A small model that answers yes/no questions on an image's attributes, trained from scratch: 4.57M parameters.
Rows from block 5 of the fusion encoder of a small model that answers yes/no questions on an image's attributes, named by matrix and row number. Rows with one number belong to one neuron. Each number is 128 + 24 x the weight over its row's rms, rounded and kept within 0 to 255. All counts start at 0. Numbers have three digits each.
Before each neuron's rows are labels from the 100 texts, of 14976, where the neuron reaches its largest size: "fires on" is the input token at the peak. Only what is clearly more common there than usual is listed. The data: aerial photos of the United States (SatlasPretrain).
# gate: MLP gate (fusion_encoder.blocks.5.mlp.gate.weight, 576x192), inputs 0-191
# fc1: MLP up (fusion_encoder.blocks.5.mlp.fc1.weight, 576x192), inputs 0-191
# fc2: MLP down (fusion_encoder.blocks.5.mlp.fc2.weight, 192x576, transposed), outputs 0-191

fires on: "river"
gate.290:133083147124146089138136159117128161133159129116126170100129145135132096132118110118091120134113130197175131150099162153131114115130136139105089115148099136136132141132147120123129100131133124102077134125129127092156150170074116130028145142114127144112125174114126100160134124148131132156154141145115166125112124128151126165129134123002152123127117142106167106125101128152132139092186131130116104140124167123131106107129126126100123176131195115126100140160140130130130125154151128137112101108129108160140115130125126106104131116113129141131134128168106139154133100132126132119
fc1.290:113094146127154100120115145132153167128149135107130185106128147132123107126112111122114130126124118209163125157104154153131111110116127132110112107141103134134125142117140130118137142137124117102075134125122127063145150191102117127029141133104125125109117160102129112185119133126153136199150140135115124126113117152139126139128115125021150125131120134101145121122124126165124146089177133141126088135127173126122098105133129125084126163135188120097103140155138112139130122140141125123101105112129114144131114106110128095086146093132144160137124133164109115146136104130118139133
fc2.290:136123103168147082167077135156159125144126111157106120134118128078126145132136045120146170140118098108152124112106113126161112090111105119135112131079127155139163118153129111135105122142125115124125121122177105144124125129121104130130153113119130121195123139142143139136144133148129180125063139114124134165135102116132145135131087132127100122095105090185090168156109137121121131125127125141186128107129131152125130102133114074099177160119104089157162131129181142115114143134144141147134117126147103156116143134142122123140133115167125115124151118124126182050124137153105165142

fires on: "road"
gate.13:113188106140110144132122112140134120126128123117127107134122126124127136131161161124132153118117140079117120087140113118131135144116135105139134150090174127126130123117085132147108156112119138150188130138158118137119095103171155132203125123134135130143140100186142145077125134131128111123111080096128103133141137119118156067136133131215039115129128126132078150124145135123122106162113131121178146112130038126131142162129149125187137111126113137134150121105107131109137131117123120130133134131132154069137135129181137140148116134130135098122115132079159133124144148136123109142
fc1.13:141170104121104165116110109122148127122103129137141119166152115133125137148118174141146117116100144089102128071180103119105164136121129132150150136101118073089132116160100126100168123112129163133168130127105134178104084086159144112200124133155110117131135089119132145100154132122089120102128111153134128144156146135111147124116139164158099158129140123165136129164152140114152076163099106147099138123132088136113143132110115138160123087122090150155127110095079110132122132107110125108166152131110138067123141134129136123142105159141104103100125112089165090126095165131126083106
fc2.13:132120084141141076178093160165126099174129115139112099153112109116128166128146077123133164146109120126167125085087121141144107113095090127153117131107113145138153111139135076127106112161104104111124098125146111156131142135098123140129158113088136108185128178123135168147152108179100179116089134109091136142135105121134147127141103112149104110086104086157099150151109130087117137106111113138165130130132134179134119090128117114115167148123123083134134154140164157099117129131137149144151084110155085144095166165150137116151146133151110103130153118122113150099125130145129132160

fires on: "road"
gate.402:067149114143119138134070108165152113134118129105125121138117124121127131128142165151158178128141129102130112101136112109129135137106135096144145133082159129127127117103080134141127170136099109157158126142130125127122115105176148129185127118131160124139136100139146150116122132141128122131105047076126106134132130128110158078141122114194069106156137133151080137135141128124093118167111139131206133119139014129114119148130162127190146110124131123106145124117109118137127129113134120130134133136124170098125138126146126143128130133160141123134115138099141134125162153142110151152
fc1.402:187161124122114141120133120116123130120119127171145123135158132101123132127118144143153109116129126031096138104165122135117156130152121125128137129108086088117129127149101134117142140101134175105161117121122153162108108080151143121149121129147085127120126107129108131094156131092107138114119148166138113134131148120099101134107149198139082189111123123136135146134163124127139078132118116123102150112127135135124145161123084132126097085137069153167121117091080103122128132107065149106129146122120108088122128132147112133143114132118112141088080121110149084114083138118153072103
fc2.402:150122131098126136101087106142169143117111156127130118117164165090161134085122155153126112085136085131099132132114131144135113167130118119122112181108125088117144125141073142093113116127125119120141072121071177119128155115143130147138103105137134099123142118135121108115121147129119216152104184145125117163114131120155130118159115155140123167132091160162078132146099104133125114118144112122153162113139122162137092134141086127126134125151098099123151103116109106127101080071130165172094158168104125121134120139159133143168110124149134139088115124145140121114094133105153106148

fires on: "road"
gate.168:093135115132135118140121118177094114127121122123127125130118122112132131120109148118166154135179115156118128188125115103128134133148123100142149125130216130127106102104126129166107211128139089147137124136120141110123133136176118129114121101107157110127158085117137146166103139117151126163106096042149054124131116133113120078185094129143142129144140136138055143117126118130141141094098131137175130112135131133122111140129145129107156104135101132093130131110162115135111126118138126130125151136124136142109135113125129171065147090147127134139107135119096149126137156104144181156
fc1.168:077087119124136101160115135109107102116122101133123127123129121092133133116106143090186169139175110187118141186104111122125142150150117092125149135149219129130124097119158120150088135116148100139145118127151151115117114151150121128094111096109129126137167102100115115171099115096147131122100101089148106120118115129118131115178120127106135127132148147150102138123130117126178151064091130142157127107123184132123148132125136131091148101158113119113123130130156118125085117151166124127129138132125128167106141116143121179079140098140116109129097122142115169113125149090180164106
fc2.168:106126087146156103162075127150139116152120106187125113140135118128119164132124079099150147141106080107145115097085110124161138147087087106133124125103141129112151136155127088110095120145123134130123100125136118169089115106114130128148145117111110120171120157132126145110167119176115160090110134100090130161150100064106131124125106148126104132086101073174084142139112123093128118138131107102154133103134117190109127110111108106120183133120117085146145153139156154108085139119144154116152107126148106136101162141140114133182136115154115108111133096103133180106115138146131131128

fires on: "park"
gate.222:124073147126140093136154153113104126139157127123121138109126141129142117126122103105113128131146126206162135177102160141135119131129133112115095128151095139139136132129162126137099092129142115100098130125169131085150165182083106131021130129107140132130136157133124103162127121138140132141132137136122149121102120095162118168149128120047158112124124137090149136108089123132142151084148130131121095133121197129137106107130124125086138177136152107110116140160157144126126128164150132154104096117133107189131119126127129126116144088115128137135139129169090159123139096128137160118
fc1.222:132123122133166064146156144126073065163170122136114083128121118122137154124141128105084137118157127116142134147099146087131136160134150115155127137134169132128131112135126121164022070120153140115140124128210128117113118120147143125110158121109140173161129154161127165097118123141146126081134116119120128124125119078154137126144127125157127118125136117082102161113115131096139127107118130099135118115106158145143145117124129124121133113130117143161140148107150172122128127175136133169114125128139127171130132143165167134172121094097115097132149128124095201110132124128130134136
fc2.222:129135131075138150103122130148151131120122105122171135129178135114146132076119174114127148115104061159122126116131107162150141204121117132122110153161128107090123144142080114069099124116119133118120111140070166142116128133130156136129122127138112127103134126112118118129153160134112184114146152133110117163124092114108139118152129146142139140148130149143104107125104098127138129103129086103119138141170119143093123116083098114160125124122143117138117119140081115132093057103126151145135134131095113107142123132145138132183130111173124115096125130121122076217105110124173114142

fires on: "park"; "parking lot"
gate.161:146109151122151102120151144115115148132159143135127145096127148136128108131120100098052110127088134159141132129117157145132114111141134171114081115148078135135131147142144123123131068129134129101039130124114124097160143148080115130104174146104121152116116181112127106125139126133131129135170141145120169125133126122148125208119125125062148124121084124084241101129116131140134132113189123117112117136104150122136135108128125124121122150128164130138089141143137136123139132162145131135125114113129103159140107143128119083133125107113122125135152127168111126154126094134118109122
fc1.161:156147144114132141097147145103126154130144158122132163096136145137121137133113093120066101124034141152119133105136155163132107112130128159118092122149072134127133144158146118110164070124136140097094135124080123139141133143078129120111159153130106141105123173110126105096146119129112127121175146158116166124147123122136117209125128128072135130128091124109241097139112135144140121133181111146101125144095153123128148099127123127132115150129160141130110122152121131119136134148135133141144113108125121120133116151118108091145128128122111097133125123104124113172112099131114083112
fc2.161:118103140152131109134150097095121140141133167123130131119124111108086132157155101130130110162135111093142169161129156105098123061156128132148161166131133134151150132134144148150136155138152114138124179105159139125148134115159113117119127131097139116147104112142116130192101145081166132175131115118149123128135192179161109146090134183109129138129122140073151145147173146139167105155132125149112126104091135131144174146161146148084119139135132142130129138102155117139119138127177119115105142128127127144099121126074105138055133146077142143130091140123134124082144148095144157116

fires on: "park"; "parking lot"
gate.337:132082139125149072148155165121094131132157130121118169056126147129143115127127113120104122142139126214171131161105157136135114128142143126119099127164145141139129134129153119139110106127140122126098135128140128050151169190075102132041132135122132145116134146125126113147099117142151128162143136131129155121110123122148126147138125118052167121128127144078150114114100126135132146079159140104127115132114189122135112117130128124093131180137185119116123150158154138130127127152151134160105113129132124164135118124129120136106148106114135136131132129149084173147134097126130152122
fc1.337:137093124127144069185199160115073075133168122151098112081122113128150148125144125119119126143162118138141142146095140134129136147146143122139118130145163132131127113138152114154044075126153134149111123128159126108136138199115134135120148132126134164139150145129124140100095116130156116087137117132124171119114122101144143115126121119091183126115134129065147112110121132085126137107120131054136137106106191140137147128125132123099143156142127116160133153127154149119133138139147143162128121141135138160121126133144085164159146139095124102130154124134112203109124133123132142128
fc2.337:130121139115163134118128113128126125132122193092149115129139120121117137130158168124133182149076116143133127130119108154109107152107127116145172163162114158128131108133108086080129131141096087095146109151067118143141179151131181151103131108107116108154171125124148126225137128129124142140107157119104125118121105153145166134128144146159131134127103150096144114180112171121130100093120102138148146147175155135153147108112122161099112157098164133139096133126134139137126102080148123137126122118109093129130120134130138147125136110153134115131150145122126077141135131084167115198

fires on: "road"
gate.285:093155104135123133132111117160123109132106129126127112136121123113131133127153164139161165130142129092117125116136117103125139141117128087157145155108185122121126111118086128147116161121103123154180126134150136137115097101174136126236121113159158120143142104144135154113116126126127122121064054075137099131128128124111148070166131131198078126143137126153055143130139129117139116145103131132207131108128053131122133145128157129163142098125100127109145125094117135129116124121118126135133139137134147110124139129151131158132130146144127104120097130089136139112134155115139150139
fc1.285:125147103135127130131093122157120109136109130136124111137119120122133135130150163157148153133139127092124125108135121101126138140118132096152145158115199125120133103125076120140110149116113135153174128135139136142118086100154139125232127119150148128141146114137136155106118121143125121115082056099130111133136121127113158053184126128200081123158138128153074137135123136114136111164107130131207144116126050130129141131127162129177152098125118126135144126087105142134117119141131126134135136138128157100123138129181137155141132150142126090123109128091133146115133159119135141129
fc2.285:120097104147137071156116134123129132146139125153125126144095111118085143143146068133131144166112118101148157134117137116124114044141070133150142166113122147125178138137143107145122142142130119106101152107179108147166122127122090123115167152093132116185092131121124139204127127129135168163109120113128123137129143174164133147103114133112116119077092117105124175169141135127157127139125113148130108125116141153136171114132141123068140145149141099119128149125182137129114139135168106127125122108147107144089138132095101133076146156125133142130109128135150153068136156125123158123

fires on: "road"
gate.81:089180099139128133124104106203135118128106120126128114135112121129125137123132147139165183128151121102108123133132116107126133132129124123145148126085182123123102117107110138141115171153125106163145126133126133118107103120237127128150128106115137114142124097125137169139103147117145124139100105067132036128151110138107152078120091130180137134128137117133034137134142127127081128130097129127153130102133099131114136136130142129123150113123094136118146128103138131121134131104097120125132157144129146121116136118104132154110135103153134134140127132098115127116133159109094142216
fc1.81:083163100134129119128133113214125123124133119128128125133112122139121141121128142114133185127144118142115124165105118113126130125129123128132143110122201128125106117108118132143100165159135096157093126131128131100117122144197126127119134106092136120140119124122135159144105155122167127160142119060127032127139088144117153072130077127144158131117133117125065135127132126130073137119115126124149127112133130127120127132127143131111159123121135136117148132117156134120135127112120116124124152138127140154118129117098125151105149074144137135151138131118096137126132144110064147246
fc2.81:123116165120106164098138104105149163115147161101155145123158120115114121108138153140148108114137090113112160173160124117100146096173134143126158189130132107102139150136092168125143148093140136109140157105126160125148115115167111117109115146131127121104132076134094115175121140062140153170149143134160104154123173176137110138113160174099145150143136195088143132130167107164163101152137100136072115116124126121116155151128125162113111127131138147130122124096123100158107108113164111132114167135108133127120095123091096147081121144107140140112087113134142090131112144097146137114

fires on: "road"
gate.188:126128126136156110136166131147133114150161133111057118126107125155124145121146112105088146133166124158148128149101133103139126122148132138136134123156190155130105125115157124160082107150177118154091131135181106109126110170144116134123161129090133145142098161133142151117103123123158108135170111093124136111157080135133182113147099083101166115113135117073122111092127163123111176125140133099166127096119179138143148125125171123109139151137162141169133146123164118118145136174152126143109127152150133153126123126155132156129137111121136116175152133129113164131163132120064139191
fc1.188:091086175124122106136120135140134152115131129079137147110120144136128106096104112136164124136148093186146114182104140133126086116127123120109131124138145169156107153086163146143129169149117097128099117133129152067157172155109100136077117108104122101119121129119127092173099132115159143179109148105123103118109107142136105149135112122085151109144132149117086138107130089157136192091139154146148111140147165119127109108146128132093118165135153117070120135150155110144114121139151124120087114116123118142122125103077121141076153107148149162147107147163116131123165112116129179117
fc2.188:130139165097104166082124124101131167072123142129133157115148166128148075114089164133127086116173135141066132163171142116120145162160162116090120122137138118130098140127116177131147137096172150133135132108114156082134110118152129124137095160169131170093118088123122103092102148123144117154140122171158134123113148119125094127126149124119136152161147171119120106105139091157142132139177135119116143121108114087138113160143126136138108112157111141099118098109081081154131121137128130137104176164101167113161108077141148123112105119109156148123097124144138112155103117124153126108