From a checkpoint of a small model that answers yes/no questions on an image's attributes.
Model: 4.57M parameters, 64-pixel images, encoder arch mobilenet_v2, encoder norm batchnorm, encoder activation relu, encoder depths [2, 5, 2], encoder widths [16, 24, 48], fusion encoder width 192, fusion encoder layers 8, fusion encoder activation swiglu.
Training: ademamix at rate 0.00065, 8300 steps, batches of 128.
Data: trained on aerial photos of the United States (SatlasPretrain), 10.4 epochs.
Rows from block 4 of the image encoder, named by matrix and row number. Each number is 500 + 25 x the weight over its row's rms, rounded and kept within 0 to 999. All counts start at 0. Numbers have three digits each. After the name is the row's rms in percent of the matrix's.
# convs2: project pointwise conv (encoder.blocks.4.convs.2.weight, 24x96x1x1), inputs 0-95
convs2.0 100:544472479454456493483497489536472475566481501493496499506488506499538468527492465475526459462482510510477500505453529541488479508517500465482473511477523451472541491488497493532482452515533467494496469463481509509491516477496504524493507523485515514478479522499522524484466459516490450520
convs2.1 108:513547545464496516496487480510478499496486518508485535493487472519497530519458456523483516551503456516527500493461478520469468540515514485460518486484508460501481531506530495492527496492486565544506491534487484488452511507508570512514512501495530489509483519552514490528479516495462498512
convs2.2 100:544514491537472521490520518541480541492482519552502529522492470501494520516555485531488514516529473498516502484448466481505485483484514531525516469519508493553492541526532506460539548516520502500480534504486507530483549534496473504513507478517499514522526523485499503541454526525504530501
convs2.3 113:468549522536475537494566493468555536509516484505505482516543509499526517519500470508510467527469493519536503528537492482487509504513474538527544527514514522522514530528535532506490471537495527524528498507483491543496486509486514530503479478505549552467515530503512500522491493464487497509
convs2.4 098:481502499480469491493473496466458492503537496531467498487490495518468507503504486486502480470485479527444498510481491508527451506456476494502543449455470504509539485540522467516518545533498465481563504530490512499522501501484530503497480465527520500505502514535535529515548524529526493537
convs2.5 107:485452509476505499519413504491527468483503490473474463508501531486528510504467521479518515508497463506505495481486500494502509448511487433472496503476499477477504455503491486504475479484526491521523445522493451480460478491495502474535501522505487473503476474468481468479516528438474509495
convs2.6 115:525493506504525552494436523487496472450475533533519518527505464526500493511528490459481495528475492510498513509484519494470549464533500466528475453517476554475514480521518482514523505499470497516481510436501515486491468513492465483476494518518524494487476489516485470475482495526463451489
convs2.7 081:537516486473495495515486478486476520549500509515515479519517475474507494541538500499510506491539510515526486486462510486501534510531494506505477452535454500508514503462534472503511522470506505459564511484569524494522488501458492480465524486533495481539548464522519526545515524497520481512
convs2.8 099:488548501488468494505582482502506522492501473483506518509505515468479484512522516498484496551501518528496524498516537481535491509538457553501512537491488495484499507515494517497468507495527515516525478482487511536544516492503540465546550548455500519495532523518515550497494537518499540486
convs2.9 101:531491501474513517438513473491488502445501484465464490477525510515516501514526518515515503501509465505489477475521487508499466495477509452490460514482484517516478502479525480506458533530519518485501487542492476489497554521488458498476475491544561478455513466498482546514534511477488522552
convs2.10 086:470525533499506484502429494470491498509513485472493519517518496495504548528539484508547520481537461534497554493512524476511462525469524462520505483482518472465482498471483490546500524497543480481535478515504496455474514504498523491490495478541515467512482507528460537476474472490527473489
convs2.11 097:508475450498535503489460483485509535498514566512478480505494524507456485503478460468477519486504521481489488504487518495494506490498496463481482504579573503514479491500508494570513506511507513468498434491481516478505471484498452518498516505487527557508523505485478499504503531510489488504
convs2.12 099:495478469458534537537445488526494511507523546531526513505499505510455498501516518499506514484508489514502472555531551463513528492457497504518498507496521506532502510469526504513529545456487471505501489542537521466517520508502530504508520510495489519514515514494543549479548505499515478440
convs2.13 110:500510447503470512514432502539536504496500479500433499549474509509510450504477469487519530503481561495492491527494493552534439486498461495508537531506499531485508517497512501536461514489517507487512483497519531506460452520507513492495511500491519470494514509523501474496493472520494459502
convs2.14 113:502485537502491486516439504477462479462487507482465482475498489516518479478492498474486493530513532500451526509459482474449492477514467501499501516475502512502464451453479458508505518501506466471474459488454506457492492483486455485460508494520484469550478500485506499495482435501496495486
convs2.15 102:506494479484505496468504452524492464506527508528534489525473491525480530475514533538529462570490484473540527445506480518509485456500495478498517500481488488494460530519469518526503483492481522525522484527491507491440521452491479512513534493540474537464519463467499492506501498475475509512
convs2.16 103:486543519489525490512501504498498478516486450510513499473487457500556515450490505506527479507512472495504479468503494454502501524521541515482495521472502488517514515498477565475502540502506551475497516479503481483489482557516474531488547494538475518493475526499503498512464556462556519497
convs2.17 093:497540533519498533489531467549504515487521476537514536522543472505469463552481495494523534463501486493488466479466483505541506529488518530539540527486478505518514540498515483472533487485492482523494495516520560517499506520490504500493498491463497537445517463525516477536500506478499518540
convs2.18 094:487489482485512526519477458513475536503531493488494508502487493522483461490507539463449539494517463517453451479499462466465540496496469530480486436502483518516514470508513485490510508519461470489543495534486479503511519521522503518505467480497545491508474487514434479505524490501497457516
convs2.19 096:495452493534495532483512488495478466458504498457430501499456518479509482511482544487497518509491505475492510493524518505489489459534460456470514538475521483523514484533451509517504448490491483529518493519474495488460476460499487522527518513490491527512486531477487515461505433479523501491
convs2.20 097:483467525516498514498466455496468515471490499505473479506443484515541462505500459510522490477493530491476495464522528512490478527500475498495458505459487503479485481476517467505471526461504495527474526524530506486536477478460554422488491492475528517506497462478502514509450515533500484516
convs2.21 090:522534519531518498474518478509506481497482489501463505543529474508477464515463521495485482524444521539505489464514464555494510471457516532490501482514538495492508499518496487467520519511517498493496473535454511509497517554523525519455527512508482504487568501517511511462528529479514482449
convs2.22 092:479487481554466513504532486493524496499495529433472536486490546477498458515509517470452516495492509456501525508527511570456478484498505461494497528505516475505489512503474498535481490484500500545468471477493517517529488450494496525514519520485504489509445511502494507450468498514496461508
convs2.23 099:513469515515497464506485534478492489506522482467467521525485508518482549481504470473527541512522521463515533512463465499476498465508522517511475501518505520510510478502487531535487482525536498508512519447479500529445474514518495520472510528518435473499434453481523483461516492509486533505